python train.py --tokenizer="word" --decoder_norm_position="pre" --decoder_fused_qkv=false --grad_clip=3.0 --weight_decay=0.1
Rows from block 6 of the audio encoder of a small audio captioner, named by matrix and row number. Rows with one number belong to one neuron. Each number is 500 + 40 x the weight over its row's rms, rounded and kept within 0 to 999. All counts start at 0. Numbers have three digits each.
After each neuron's rows are labels from the 100 clips, of 14976, where the neuron reaches its highest value: "lies over" is the class under the peak. Only what is clearly more common there than usual is listed. The data: synthesized solo parts of chorales (CocoChorales). In brackets: how many of the 100.
# fc1: MLP up (encoder.blocks.6.mlp.fc1.weight, 768x192), inputs 0-191
# fc2: MLP down (encoder.blocks.6.mlp.fc2.weight, 192x768, transposed), outputs 0-191

fc1.214:533483503496491483528418588540543467535543484570479437457490498513540524565523491531580511456515511504473508488455487546550486468549550479475577566449500540487522538436572479587503496509438479476439502544579567498475485469470478498504529576450494473596492525475491509515561506461566408487515498474491467519568560466515429507479452480539541488537547501462435489504485517537454533574571493537529453509508411476535510545586578477488496513504562484466479563481498475503527495484537477563531496494445521460478525511481507507578560504483440505527518524472500558504431563435496559463
fc2.214:491570525520500516497509531598523568502563487454495538526476539554494549497452442553468477566489513502446467473458447450466513537508528526528503498524581472458473590528461549549569514536515498512489485502574482527496456513485554512543545528537483511483525494431546473510506407550420580530453454557403549395412480473563540548555549519501515462499544528552483528538508476478530474423489491510484537558478482575506493549465511544519468486464471545494500455533515472519483482509502551466485498562477542550544464459446482470485412449524557534494492452473455534514527439566465500505
lies over: E4 (48)

fc1.449:550536542535464457454414458508485499447457508438495550524457544441505535473527501458464521576536532556546540511462556465481457443485440458464521477525454518451523543490499495514538577483471452548526518455496460548534497458476473551500455465505516482499587455499556512400495554494534483510465536523553519467482527505554478450424518471545534480438522537463485511548564561558462497558445526483459526534399556526459529500505459517541462531490594480491538510485525494502481441491493544552543434409527568486547466518511494443457540553440464455458452464524455545476486438511489441481
fc2.449:539486523521455585454522478528441459550485441549481513524473559438530497570543496533483474530447471584479548491571506452556515507530468503510421496449474492584552448531501468459420440479454529542580474554536527439508573466486508574462450541499540443560576469525455498514523575556453526516504488531475422498550549521485468478470503512495424549472492470563471503533452525488470522545530521459447581457558497513519480560518568429500473526449481554472515474454578457482520484489491493488484443513503461461530534532479517483567483459420492467526444476454485499519491456479531526506
lies over: D4 (31); D#4 (30)

fc1.485:457479502452523518500506476493471483531519485495472589488492486540523520567439446549499476546494479479510443504487471506564473508554535474541504480444540490546423453497546576572507483569476489495410498533548511459483531512499536552532536497415501546498520484525509479537450468517565560451392461422515460526522537414468494426490534445453526471529481479526401537528531516451592588484516468531490492511513498522497579556518481430479540552509419553495505431464508534498554578462444460543506495507503495532425522511553526462533566484440467489532478507544535481515483482490464444541
fc2.485:470501492494514480543527549495523489512536515500536466452513428474521491485514444489484512436577464533491550551458575466561526488538471445480441562507444522497444462529520520373463538573519535408512499473475607479486532539440466491491556524475484567497540552521521532500496459478445560497491524514517537526489500525494488480410579523499514531500559493394513490520470600534491416527492504546613574524514521512508504575490473528476479505493465480480546472485425458506512532443509446489470533558513548474456466526548443458471485532545498442504469496477481482493544546568532543549
lies over: G#4 (33); G#5 (30)

fc1.581:554465541430544507485446467544474491444524554508513571483579490501553521546447463523429438557453469484560490484506526560488498530561450558483561501540461449441441486514522482519472495452492418517407465580534503513498452506560462527475505444485517504536507456584557481515583507498500503496480445473472563537504447510448436436482529547497456538518422508442444565498543479455483481576527522464551507547517487548534521474572548559512505553551542466514489548518466465473552573512485478557469498473534509546522543572446537488469504465504507466508534530471579493448498493494531549489
fc2.581:508472460514517459510546525515523541476473488528461503539488479567556508518463449502521575449580486507554515475442463529516493497435520490450481548448454421427543510544513520417529570524516465464469613439486463435487477496573469536503501461527507445542489562543481486512460491477498465483530500511502553544528476558488429492474495539511471548492545495447532538491487512459568429547554544489519492439482450532522464530550478534425525570532457499530584501437453448523478478470488449504507537561510412529462502551546507477515496413530485485541475450446485551465572489573430506559
lies over: A4 (40)

fc1.556:439492463460452460526505435474502452481462512554474462490492478498467598474494480498517500485525538548545469512423516513521457471561547457496492452412470530514542484500514490420524524572516475546544517514499575453483490531550506560504469492524387541455578484493529541470497432501508518456489550512569463499500496440535434446468550514498474542487520510468570495491563506512488516592505453517489474564528524523490517524450582453553504644505560548474515541551512557474489458459473469462474475527451474489454484477567500420522484446438454501517593515457503546479500536526486448499
fc2.556:515511519513490528469532418484454494470581502481509456458469516514500479525507476471531507554504559474475528453544452510485480535543470510490441496547490521530604536513525510502506484485579502471581448443475398541510580513487444522509520501453585429502516494515511506459479506506407577591483463552416482467540518542564569545563444479492492424532453506496497464454392499496511471445553488512424468504484541511532509471472478504491485467441493495457493493565497465457508537541459480471505537490537552484610530472475530509495513476564516499530438408457503441501572471537552510494
lies over: D5 (58); A5 (40)

fc1.9:491537527522523474490451540437475461533510508486574484399474488496514480569550451479569502542472464501539536491524546489450513498515511494542456499482416555558499454455478518427462533491470525518608512510500524522485501520454543539545481463493522418580485451492433506455416598514384501522540500516528465491578515457493525462494509551486486498565555447487553510472489511529492499535545522464427542456530449448470435448445493523494427516493531471477435467513492467501495424512499472426506478543578501429494540522519440500543496468560466508527472486450448436456549444521501528492
fc2.9:522520445478428485432539513490502585537537516425572497412575467510497460553467525523479510450444396606483482481500440509520506460483481477554490558540524475504455497472451508552461583483492582493524540483511484450476482442452571496529570469375481551549502502461480488552445527505509440538466499506513509477519488519446543490471537474445469494548513533498527542519469520477492508485514473506545536489500551468492503515530461516475495474412425494432581534479458441514518516550507516500552532487501531501505551530491440568537507533493441460547441495513545458526501576454455554562
lies over: E4 (49); D5 (30)

fc1.157:464461464427517488493504450551551487521485455529453543538504510529520567466524524480498482440531462521524440533446502572544473485460511480480609517442524501501500504483552566481531462533444470536483505563533561493535471451482507516521516499507402467525528495482473481535541497460600465489520543528533560590468507524497467492465498501472498504445528553422497561511605468515534560577520493533477485497495443486476556499504564476567548509544544523577439480472485494498479495527491498499536432490480495507477417497533514440519471499493560506437605489538567595523505521457441518393
fc2.157:499521549466426530499509571517521493549491513505489491441524576408516544525543476447586552491529461505446439481472440530472513492485523483493452493471518490464467553469547442501473518464517482498501545582455558449495467471480446492425436545487462450572508426472477482510487514531509500478588514553455445498465482514502521482439453503506546459522487532468553512491480487552490515536538529446520514537545448444432440490556470487490500552477615534524471551511536520569451380516520518533466429566444491530442445558489449529515418462534439485484549518487553505500466525504503501471
lies over: silence (98)

fc1.145:543502528461516560518508523476526516476499524496554515537595406479480509487537458461522539453478530547486476520480524522491526527439472465479448471539438407456393495555548546501491572448445483547424513575488478511494521494446488520456479494534537476577497472550478491545540553466454533508494498529509522497487525509444466542431454526588539497431492482466535482507517477514433510582611527474568554491579419526492472572493467522484495487508551449514507498574531485487505462514522556490505497516482454511435517539424435547484446504530458471509450490486437462489508502518478560589
fc2.145:543554542471505514518507532469453518487513549509500447445534482527441488580530484464554539488477539483531476469461522520506563559542498487526488462472481477464515488526555505494446485553504470466459491558465413476520603537423467474471472538452507456502468473581421494475512540552461476550456448518490552530563392465478529525536476481543538466493451505445457442446508471540492496524598531485473481408503470459562499559537504541423473443475502396441508467539534528497513485565520531557477546506546526455492504534553541550499509507534434499497452487481478481520540468504603482568
lies over: A#3 (43)

fc1.227:511454447453482498523506477455475397444459516473468514607475477505539559464542517511452485538521514469503432461515538484502498456554500531494556571431507462508503442492506468506598478474466440476525536486520518508495521500567493483505541460500490525438516523487534479491528463499557531403511479430577475546490583502409412425492537493492474448470452551490519496553618484514484524516467501493513497504515498500512506573431518431594524514531510466553501476425519512539539550479501496516527432470554466526429504546549482456505494506482592520526539538518497573495460578515490466466
fc2.227:519590528548453540464474508494463513562498482567505454486496495516441409562469530449517558523491543506453449441481520540490525516565552505517537442470521461483582549539506461461505474441505468599474459501481468491500494456423464544505474474563517467559448483534513537516523568413457487566487482554489510460566489536545509530575473570561534477427532426498548485442430490569459544503484494419479487449512492517482500502495554487495507506494541497442499571497541459454485488484486512508538518487456533467529516422421578551482488497558533543438451439530484487554509476503530541497
lies over: E5 (100)

fc1.79:517502555494495518481498524462491526503524530512515518522532469452499438522451538514560525488503503474453494533451455567546526545491493523437524440509548537458483500498568519510453500518466513454437488459525477561519517497400487514420469541487552461512446422519499513521561489479509483604472456564443425510561456536561509576513508480593563533457471447474518447440469497574430474513532514497534481470552515547466517563525433442474492543469564472445545485571485521522457450509510531519483508494474553548515463539456519562410449521527432457499491422459511546550503472507540435557
fc2.79:507557470576436521478496524529490525508520449472523468436463536518522497543534469494484534553476492538538545404534523476457477494519427466549428475584490526541498565499456465499474489412539468542553507476516527501489518504501494478584469499533508476563504503483481472520437536500399509510481490507425506424475509483552617486538480548441452437569563507497522505510454516526547496439526526461455515506476525503509429503473461613454469455447463498532452483534541482473575546474500541483532496561455505467516527480480470504574522507568507517452464488514467418452562487560569570495
lies over: A4 (97)

fc1.742:441577536526551515453467443546456518536462459537515485471436457559479551483499420510510469549531552526471518475445454553470510565472452504524528422491510481470508489497498565504457513504512559556489501494473463580494434486511519485446493495538439447406474487520461505503503510554513448545458442481497452503522436448556538448526422514551493539479482531544518561476459507561482568479521488447415550489503449470460479531537428518430579517449507534517515487483466518523516454553478499518430541463453416483481567486466447484527520516576512470490476535581488466504505476544493416426
fc2.742:481520557548550469417497447499520536517480514473484558499533574475558486459539528444494492550547521442487583516465570501469520480430482521501431522471497561528529499466443466508461542462547599517540439476516480581485529545467492475516441536521566503499444508453428434556475495442498526542549496466563495495503402523571444596499461477505498532561478512506495548509457488445478508500468538546501483474521509497441479499455505575507467454444438561473466538509542519504451488468506541480468570493538512440515492463527535526414559483539511455499483539514438543511506508550606464508
lies over: A#3 (55)

fc1.624:484534463542449497454585437471461434512590495486467459477509512466527535495502451487506477556500524480467518489556498446449514498508480504519439510555510515508580553528500423521472493459555556426622526439420473577447529490492503465523495465481476467486539512477498492407447570568469548471538566530508509399454483508510544499506414534471463440575462494477494498448478497550526430460515554444466528587473559485519444534474452507497452442479509520535437473496474474439552481535462473492483534475488467524582524493468514448506499502557536493512491478468522435514540497493486551470
fc2.624:553520510512517455482489533489457491464499558396574511483558442490472451466483542479547495473521471597471480554436503499478540520478427508512417476562495496463437510514518513473529602520553567518455564480479483534516530509563550502447466472432604546475468521522511554470460499544524554547532544534502537460510492537543513556477564545501492576581509495511546485499470540448480477425488443513523522487534521540461503520509495503470457581500525459450546518468421471542514505500470549467483563516479478535533540536457450547433445454490466458454466460500438495500505508528462475605
lies over: E4 (30)

fc1.473:498436529562450528537454491495465539535525552463548545418518500485539526442482444458468471571539538435467451501484551527433527544543468479423512508466524533479447515529546559463555570532540504542570568478438497473518536490501519557551471545464546548507521466482480486512467491543436568522549557583509509523489498537497497531417497530467547461494525463451501437531455467478476503489513553535503536525526589520556538517431496482486504468441431530547532516508450498486526495493514566447491577586505538518546475527468453543470494541465509503488432452533441533452529426573554521524
fc2.473:558509506526534511528466526478529500468431490480489519520562442545547499530436556466578548526473449562478512483497562442524460461558475492481512430557560446489392525505514509455518545518540547510422475476549477449515575482364487455537443449505545515477511506514488516496447532526422528461515532557580492438493504501535499468501548491513465514531567544521537533446482489566454551574498459502482496515497557490485517465569506579465489542533496435481564578522492472536495554543534461482456507482512510535471516547460546449447555451464506452495485457509441489443572509498503470488
lies over: E4 (46)

fc1.528:544476526508452554511530473471509524512494569457530529477528456513510474551478412553495478512439507447496545513499500474523497548527520463510409467528510515555483514476449486528443481429556552473498461465461474589524555460462505498577480448506517459507487472471542406561415539524497559516458460525455413459505524470525552515539438481508468427521432440521486522542474535527511504449465505487468524445515491472480511491492407490451455441501467468507500473553528527508570538473483461465448545541574458521534514552494494528546561495496458534535497418542462378496565427525547550520
fc2.528:542571567525470475461551479524497534542515507506523437463484502490470487537503459482520495546529529557437541525445543475529492524504485540573422495501473499550454561536501460438479543553540562520472456437455486562490552492436498503491446464534546501460452504476531564542477547484446547529523495521513453414498496546581508572584480517551466499566549448548501506469434505529449479418429432399486498504534538496499489535465485457467435494421485553469515526502513434451566508501467554442456528518511501492511542452468508444486482493529514517457423499495428490528573459504558479541
lies over: silence (100)

fc1.278:577509456534526554490529473445536542506511451546533455454441540553481458441531476476546446478472472518506571432560485542564553440508483456494544489477502540474481577513528480476546508487454566478513562432457441498535590493512474564447434535492510436463435529551514422459540471490517474471466501578523434526534564544554486494555519486549475503486546519524459472531491514493444565467501559441547587470447503462510479568505536532476501453489543454476470500571462520512498556507512443459519463527527444525461532522480549459457488528460411507463469505511546500484449539507456488568
fc2.278:474477482459468476452441468514487547466518471497478486530433501565435560492496502459587568525541535499520521483514499432514517560538503445478429518486588506448488445511503528462458535545522554517440461435462533554530480498486510496565515536484440479457448504413436467560495515515459487522429498474518528430531482511534499516566547520444464475434445454488524539471504497557487461456540493525555568493529478447574531531508453527432488463464452534472480530531541488471495534522465432441522530570452491555535574496510547480567546516479438520523408463540510506575564537478501457559
lies over: D4 (84)

fc1.681:443454518517504464503536504507466490443515388575549490495500456562480570481510472480461466503488425476553509540504547472471410541550545470510496582504463457502505427559543494528473508515455478552517462559495563445498513557548562529505506551464432461552452493533510485520447435487527583522569499493570516485486572462520536482476597457506464565476561536536550537549529471518503498561534449578541508562515461592518503519508451501554521514587549547483489467475449497460541466563476425501499513513473554480506529540511493490507536533444483485479473443454542498517495498446475484491
fc2.681:559526469578474463452548491479498571566521507453478538450527473562438496450492557491503605478461497560512550549477559494453513465443426510453463559528478485464531521540510435457561517427516518458546482446483514481463503531482537521550535518466578565479443540509522449537501496502411468515500522423507569405496490566448512490504498527463494494536501439486521492470501523458450419467549489495494491454478549523481505397478472530435488515435534484476536534426478451519443490515489502517507604484507557504463557520540447483438523556561521483505471494542464448488547488532505479519
lies over: G#4 (58); F5 (31)

fc1.740:498568545511514469563449539468472572442499468521552471480569463507472413572491496486519573494465525546497462528447411539508560490457494504540524456499503508520445517508536461528424473508493441512405457553483510480538500480426558461473460555472542511571431435559417474522538564493486470564513508503431539522508432537493504557545509466539559490484516478466507431458459500481464517544537467492469496444563452521489504430513458528392517475497509452493516496522463462484469457536547515527499487484475554496480468582501485562514497485490455517420502460471498503520451434422513567507
fc2.740:502532526496517463619515506475480511470463558473537400503556425490459471543544486502551551453539550476502475497478536514505555497492505498452526460485478455422482514528568488419432559471479463532438509535438462466552565523477504513491512515506496509513525480539438455493525514461486464549498519507562512537518464498473506510491541545475516463479477546390476436501493521549458448563569531530569534455515504439520500487559470571478499488536533396404527476507529472509454503550502510495471562496529559421456491607508464534430519527540453469478518490494509484488469464476582524574
lies over: E4 (50); F#3 (37)

fc1.422:536477520566489562462487544491495488567523571441447531513497466530451504569539495495584475526506489488488460551568461429497572518470486541484510545451464553492515456524539431513510528508454605540528516455501534469493465499534488493546520470429577552535541525502512514400446467551451440480528459463501458425513451514432475521456485467510461492457543460558425464485439525518526574502466457479494473463412516429475525502521512516469445445478504533498472551482575532489537505494458472553488553449546512538496539513486556536538509473442526497615501461493510520557500578458495505514
fc2.422:460457501510472507473460481468524512502476525448543495460430479522486511491533494518526500510487446532534487495461583508555523494571482469462423480510490455523493496519588517425471568496489510539546469538497510463552536567464478580500498538514556567517453518571468495515464466488387476519450402457537498478544526494494564502529557539474522517445549469489493450507454550545503478484459533521543507484472556478555463584523496551518483542548479452457516530479539488513495483438439503501478561533545569402424482513547502530479555508510432444522388427512440499495491452533534457584
lies over: D4 (42)

fc1.562:469556452522517526478499398509463524510518528476526503478440608519573498482550572501469464562481505450563543411521471531478497453558456493454519538529523560504626570459452454538517471438543472461581499417505413530554468517547427442485538466460489489494483537515432488547485457464492506530451512523483507516503515560517574489582476515450435475570512555504470531481503441526521494450517514561460486523404488521449486463506531562526518425512510551527498506526519493511540557510513524496501472478546513520523476450485493482473480588520505493529549531511562472483530545509542500480
fc2.562:522514588533508506497446539424483542463516536508469568460467493466497479540477476502550495522456486493493493498497499549565516566424492483515427417512521569492522481455519565545446531527520518512461495507518451511536539541486505532498476529505638469504451435512522479479504544542523506559469483457458475472581509441546526515534441492497516450544498494512537503493400551498489552497481504523466513459554509551464459521495451483429492489447469507431525451573472529522493477503456533536420567525501501468547533477500512586490518438484415460511439421510462431515530412509537434587
lies over: G#4 (87)

fc1.127:519512461442561497457565529491509509467493493443572419548474519502516538465458566513448499574533517496547581405512510525457471526537445532485480548540492431542456570566494482484508554493465514444487451471483574498421479472474511462444486487524478507527527503524479451541475475491448474459577511541576433449494493558506507521489593481533508439488542485491504516531506494496492504515466489532475441569441568444544481545486466475536456470500536543475499564460425446450484439561523504447521456480566494510451481573573509457542490550550509502534519538503565599515494550462513533504
fc2.127:516514495527540531529569480432512530561446521418539464577516477502413427455452583565443521451470524487527536468492463505478527512569502465477456472448577420511480458504471501553483490495504539490500445470483513517457532514489613493534521507444498504523515457580477518541536540483530512530486476541520536523512503556540564520550505477568596503484509466561441442453485502496496440445522494478516552527458535511568493478543461517447463470565415507419541513459537452437481510568504530486502538489541504547487528566493455567462541511550433471529537471468458496504531458490572503521
lies over: A#3 (25)

fc1.660:461468478523551531461490587541486458527558498474547514484521538499481482482455541471483516470538484489447469455545509445419453482510421535476426592493492504552486575521462437479554509419514552520522453484484473430540486528531543486528514459490494434541494546491434541500464446471469448499542418482534473464440464539518532556429519522496549511517528491522515555477490480506505454453515518504509500503457532474485392473546473581568535422507556535557497560514529490575464507540523470554507532487528560455470493517453466529439459594598500483554527498526497553479530550479484553551
fc2.660:509475488490529474451505472450526510524487535514483511494520520562552468503530568447537524487472468487504436457527491444468429480489491483475587582413437518525617477490486538485550498448493478507595493484538377475507494495499511515504507502470562505521464533576513499483488514480600453446528540423476498571576504485502447516502519500488520509455497474541580530463531499403507530506551531587435487450484475494476518436459513503486489478496513531467535571455449491504451530508473514483533521384587498488574570446499498548493575498444458487477493472487499507500528532438482538468
lies over: E5 (30)

fc1.656:475428517502433425528495497503513467419505567508516490509475489565460478499499537539555468445477537490518546467532450513530459534511530453491539490562527461505445488493522539454508551440435424534486559576557396472544510551534549476476539427485503509493532474543562532472525471545436524440468525531417464588489511546466448546492482474446498475526491543430546440491500512506478496525487583562505558504536478542441476519509540487537496415462566526494465527498420550460479443545477508463493520506561434539542495539453477445509464491546573542443465444551519472512504518459484487515
fc2.656:520512540486537423436462533560439511507493458427491430424461540491529458443548472485508455480465498485463410523528519468466540486459538518493480504479436513453522497460507540523530525524517481517555530507427443510459503529483550500521473552530509534490466514480394456506521474483517515428637447549555473502427529464462494510535550472454435464541495512508465515507566461463457498552522486466484368533478534530482418432500473463476521549542526539504494473494487487512537505466502510541482501543500524499528509524512507443523577511526509546420526520623524482496452500589538461461
lies over: A4 (26)

fc1.45:452434514413434487507477448512517505471463420570456487475536523480516590527495505466481522487491507485502519454452492512478421492535521410544493509498421509559533488492528502494519480515455449578544523537548524487462478486469501511549437558536468491518494533531514520548430479523494506471572565534445517468491568462506526412443526479484463490467546486492580480455571453523527552509530522516421558530565422514508480552423513498555465582537454493515456547539451500451543481439541548465500428506519420481448507455548479466583493460468515540450489528506447490471543443524507505493
fc2.45:541525587484489492488493525433534583501487514464479498515540477498470396502460548566457523503433507534468500552536425507573533470480504502505570417463557454496497470487480553568473524480482467534387461515464462550456492447558529466494475535604554566489505511492551485518573566446566528525454510470547471501510512481523464498530467485518573579483430454532462520532480511499428474516490479499468494428545505514543583433478505486482533505548494476454564537496478490478443469478505489513515501436453520548541488494534527587470521538511466491484564484507501516476491413459408502519
lies over: E5 (36)

fc1.210:533495494510504487510506521463576526552446558493434564538533492518467502488473507507544567493492480442481464542509506539463540463471557589482548565460595482419523466474519478563580417499521552442492464500457475496549462503458472461471539502495483478413509505513499431520593468486553478470506481453532525560543477547500405522530453524529556503477449577532451514574496445519437502496487525548551434498458478521510547462546494518511493444495510456472538520431528529508436536531483521585573490491455458600561487472464482522456533489473535490507502569526526547502454550473473493464
fc2.210:561562473509502540446506451428454529525510500455488470524467503527465423559452592513537524517442511536510462450513431514465510485592455548490592494468565482538536477530494481489533515480477502512536455469507408519489534513477534500500524483494535555498489526570467490522575536439528459499420471453487510522558488517504492516559485462510522522440446440611504465454515520463426538429495448529486397424437517489528516481503544476468495438490479477399580555465510494481467542532468471474517556446479505492549585495439523571479538511503479519553484513524522535550512503457502516534
lies over: silence (79)

fc1.68:490463554527556541533477435502497604475527451520444470546444470520438470504440456530518476482500498461514481599488510493512477496491517547534509432486524428429436499583466576500477542502483547514396441531459498528536456476539446511503512459492432520438543489522519523446488475466509501500536493505479503477461476512540523555584454487496479494468446468466454428562536479516536517549494478495536529535478573571578562419562466494510592461517487440499486457514505519484483500540416537565514515541455482475546493514490476505532458508530412497537523501518491447525487467472484382541
fc2.68:462552470487484535470475531480487588445482448487460486515508453485492467572416540488443442471424519503468482515463524501578569518478545475464490458497549438489449537500503478508488496466443480532408441486487414481547485499527530481541533535566439520489459549498535489468479496512457539548458477516518563497504519544466491454510502422496514486453436480459435444509522501533473456489629471524461527423498489468545499447489488548434557461482526514424500487490531462466506453617488556450515558492517535478478446522474497503475569465530464505409469500448467463470553441504527448547
lies over: D5 (27); E4 (27)

fc1.103:468435448503443490457451570521468518578530471546482460469465524456460498584554492496460520477460501516488526475469500523445579504523486462548480476464456455448495514546487519559427534482462462509415446524548533535458476518542488524540483521562531428470488503483543480544569468503486423454505497529555463589493460535531566554536504471531532534438456546482495446541448560524532488512504463436512564511493515504506466438514502560451508500472436572480437522442488562531496509457439449459483505561536481474466511513471450529467421451482435428559501520483446455533424458462509547481
fc2.103:500540466511547571553476474543507538500529561518524442414510479550478492522551494492519523503515477460526474431558473553505566459540480449476543605525465502533447442476447527461454458416547481569456484446484501492524539516514536485519464529541558457577521536517426501494505487502466509541518548455514491527513472473447529501519468461518428483511569573443501532492533500504448480511517532577456547491511407485536532473508449533451518516556457444490499516530506504465445470440517513441490474530487549415443502507475411483410482533542521526461460455535447501498536505551589572432
lies over: E4 (34)

fc1.403:433490529476487471524452482482530488459505560526499529522489475486533494461495493555474520566538505477449542512562539510538486514478544582432482476482531421397463556516495494566515532424501470471482520439417474560447412515526494536536547482541519475423553467511529485444549475501453600493567528485527457478459520481460522480531516525484504494505423535481524463481470493530451445552520591443574535550520497440489385501497466548522485545466572507508431541543521510479471467501535468489462512509505535568599485550452451483523489527510519493488511500431537545523522581452517488545
fc2.403:519562564440553516493515467463500546498536519457473518479542531509442452504441523469519562448439518503555510421466449498424544541446540463434465446487501476476473494482479532541471474355452578481432475432545551542530461542457519549522454503461462491500532554503537487478469523456430523570509528523482584520505461534464550519526466516486567440463503470466574514472483497490457529518464467509487515522552493577524487482510530521510517534556491487429473552465543464480471537491445456506460535487512479531522469521468501526502537450562509480520515524459443552572461462442448589585
lies over: D4 (28)

fc1.264:564560541577512526557486491510542496510526588474537407448505449487409445481546460482578584513475521514471533502526475464489552508492494499495510437558467487411537491525462509433481536438510504549494547457403480520513494489481456548512473451531588485493516500483530546464516556513497495549526503501508485508481480473526512519447469604514494446465455463465572489550461554509495478508504535495487549459492569484493459517569456564440472467492519438429525527479521449538502532479441561514507550520501480442504517496419424593519508470545496539521486514510464449481504476543517550606
fc2.264:465516436508497505468562480554490468509491531485511524498402528525494523451476437517466418526561543470474550469521591478452466439498504488497447580547450496515512483552481427439470458449543543492526459492461565470489539543520501493550560472429480565480472527474458439523459492517464516446521435471468486476503530485466568539548589479431439479494477459583461460505478555513497457453443527523572472493414561500560512481516459528527477467560443481531479437455553454475525547529512408517547533479533508423423538553525486492500508478517568484521489501483446484504515532523535539518
lies over: G#4 (70); G#3 (30)

fc1.392:467578463492453523489492529500516413485464489537485488497413547530521465522516534449472493544498468487510460407520505496471407475505447517509521556419460541533562523457476434522540479482475467534612507532478522533501463472482520506534454522495463460551510510474541519460516517503497518440552493461491476475517606520533463433506467532471482418519574482544547475491488532538496544464442494446421457497448449510500507503446571415518518514460520558519402557445483501445565473456498526462557401447470525487477529450466519488573509539473566531517505517475545565485506493461475508439
fc2.392:488512512545545534443524511507458470477550466466543530449427517518488505518479463507482446568502514494499585512508508451478461546455499510517340511567525524495497543522473475517519517530566552490522464454521485502466568525482514528534512485477560484503472468474480504475433513539402530518514469546482445460511505527534558525551485486508483476560484476529505478461380541484554513412487497501504523530485612540504472525460444499477437439429492520513456431515522477492533538530475491459457619550532534504535512468459490476521494487542538503544385463488474459532564492541511516601
lies over: silence (60)

fc1.666:489458408515459478498548454498523423525511522466500544528463428570507553418459452519481457515495458556481455494538524428517422493528504489522520560545468453526503495513475502507581494461516529550491575475487530454428488520524533557552554437465463518435516510484551518498489481504495527434527503518524503487450594488431515424457518499461480495482520476537541531511588559472548499464467479507530552565455532516487490531448475449527483534556441537537450463447503482454547568465436431444575515489497427507458539458460485429549525510473588560490500519534510464469493582522491515507
fc2.666:470478524442544520549527499482495566499450515515497493545541476493492459534486527516539518451481513417456437546466468524498601532488556548474587455457548479444458457520577515500466503506455524463416437530463438497590518513485515499453509521504499498520495453557447450500553495493571464555508501463524501597554419504461459571516502473544550499477437520470420480508535484486460459564528495506522462455526463493508538425580485524458524463552518436437542482496511526531416474538510456558488537467509541507538487593508562536413522509498462466485555488494535514524448471446513451505
lies over: E5 (27)

fc1.414:543527522547486522415449448531503539533533448473550523467446534447457455486492523507504539518527519560416595501522531510497474519463511485483427421559499573587513515512521471439450500484512555514505500467484550515441560484538486508452403500486545533546483519475526548516491512465412504561419477519490447442452483468581599562527468520569493561542511396524488484480470550491487536456456499433560506471493503524510485554510475508510482494421462518511520507567501523466512492447485536466514521492435517517501485469493534527464434497544458513515408486497422487567519475518480454552
fc2.414:533530524514530534496509474494509574495448509450510507493500523546471413471426589512465534502422517497542445532542517527470505518511500496493552485495564496477491480456467478606556461427589500486388497490476478484511436468498533508504475554482544556469429508521476484560533533433555512521536481417564517525506457477512454499611509475554568509475481440556447557519488488470484501539431430483415413490517496534470557407554527500453517496537470487447522531490466514511492526454464539495539495477494530564571531507489491486505516568531464525494510453551511484525451445447483446477
lies over: G#4 (100)

fc1.658:537459501478492478565462490522484430497449541488494516508509551484564488498493510560422419571556543530525545487486437574562470491556451493564486436456584504506514464512526497528568461486438483430541475495475527535546480452475523436530545482545491552461553505474569479500514516491504515498471437508539507512511516477499467437457561429477473455459449504514414483548493459568529454546544523501504505510443545496497554492475505392577529490540505453527513477459451474457467521511489443497513489449500558532506487513556500527491533590502558569577586487504584521504500461456532440452
fc2.658:578507552486526468466465515464489550498505494485523501470542454489451513403436479495543505507448461557467547503528487495553418521433429500529474494528480528470393537527488532509554504480516609536438575471513529554443496540475523553514509493451565472442497486488475520492440472463543485553534592543492508486512517493555495526501509445510511509525475516577557485506438492449496551474532455488492484535499538592465464445514514457482530477436429545577475474500445500520536464527480511495496512552531428540593508446463420485515490412496447518434491509533446478555518491514438443529
lies over: A#3 (67); D#4 (27)

fc1.637:448513500518458536445498490447457549515558552466556464459460561408501497488553503439541521482502468510460533437497473537495467453558450488495477508503524526472542561547546431464411526465530513492586433488480442484551554485433495468478468487550537417506439492540447531506483508486437505596510433507450504437501499564546541553514500532523509471529513487469560486495451484540517473409534533495465494454439568494449472504471476570464474438456563464450463517558509417524489445529500528520520504459535553440558462476471510527455477521556514469481495439518499514502558496455525558565
fc2.637:520531465502458474529560508489468472507495555453538477543544406547528435445497488476464484546558495507491492557516513466504511469601426544539521525545499456466514500601475450470517525511514440505475551458497486560445477518564494521526480443555459562382529552510555537439487498500533561435508544531508465472419549558486508435509549521471488504566454441536493491517489569528497400489500482434548509521485551490548540530488535480518468541518490544469480524450460398473507536481475499378496505485455501495538542522450453498481458509528553525499524532466475513438556549516487537481
lies over: E4 (47)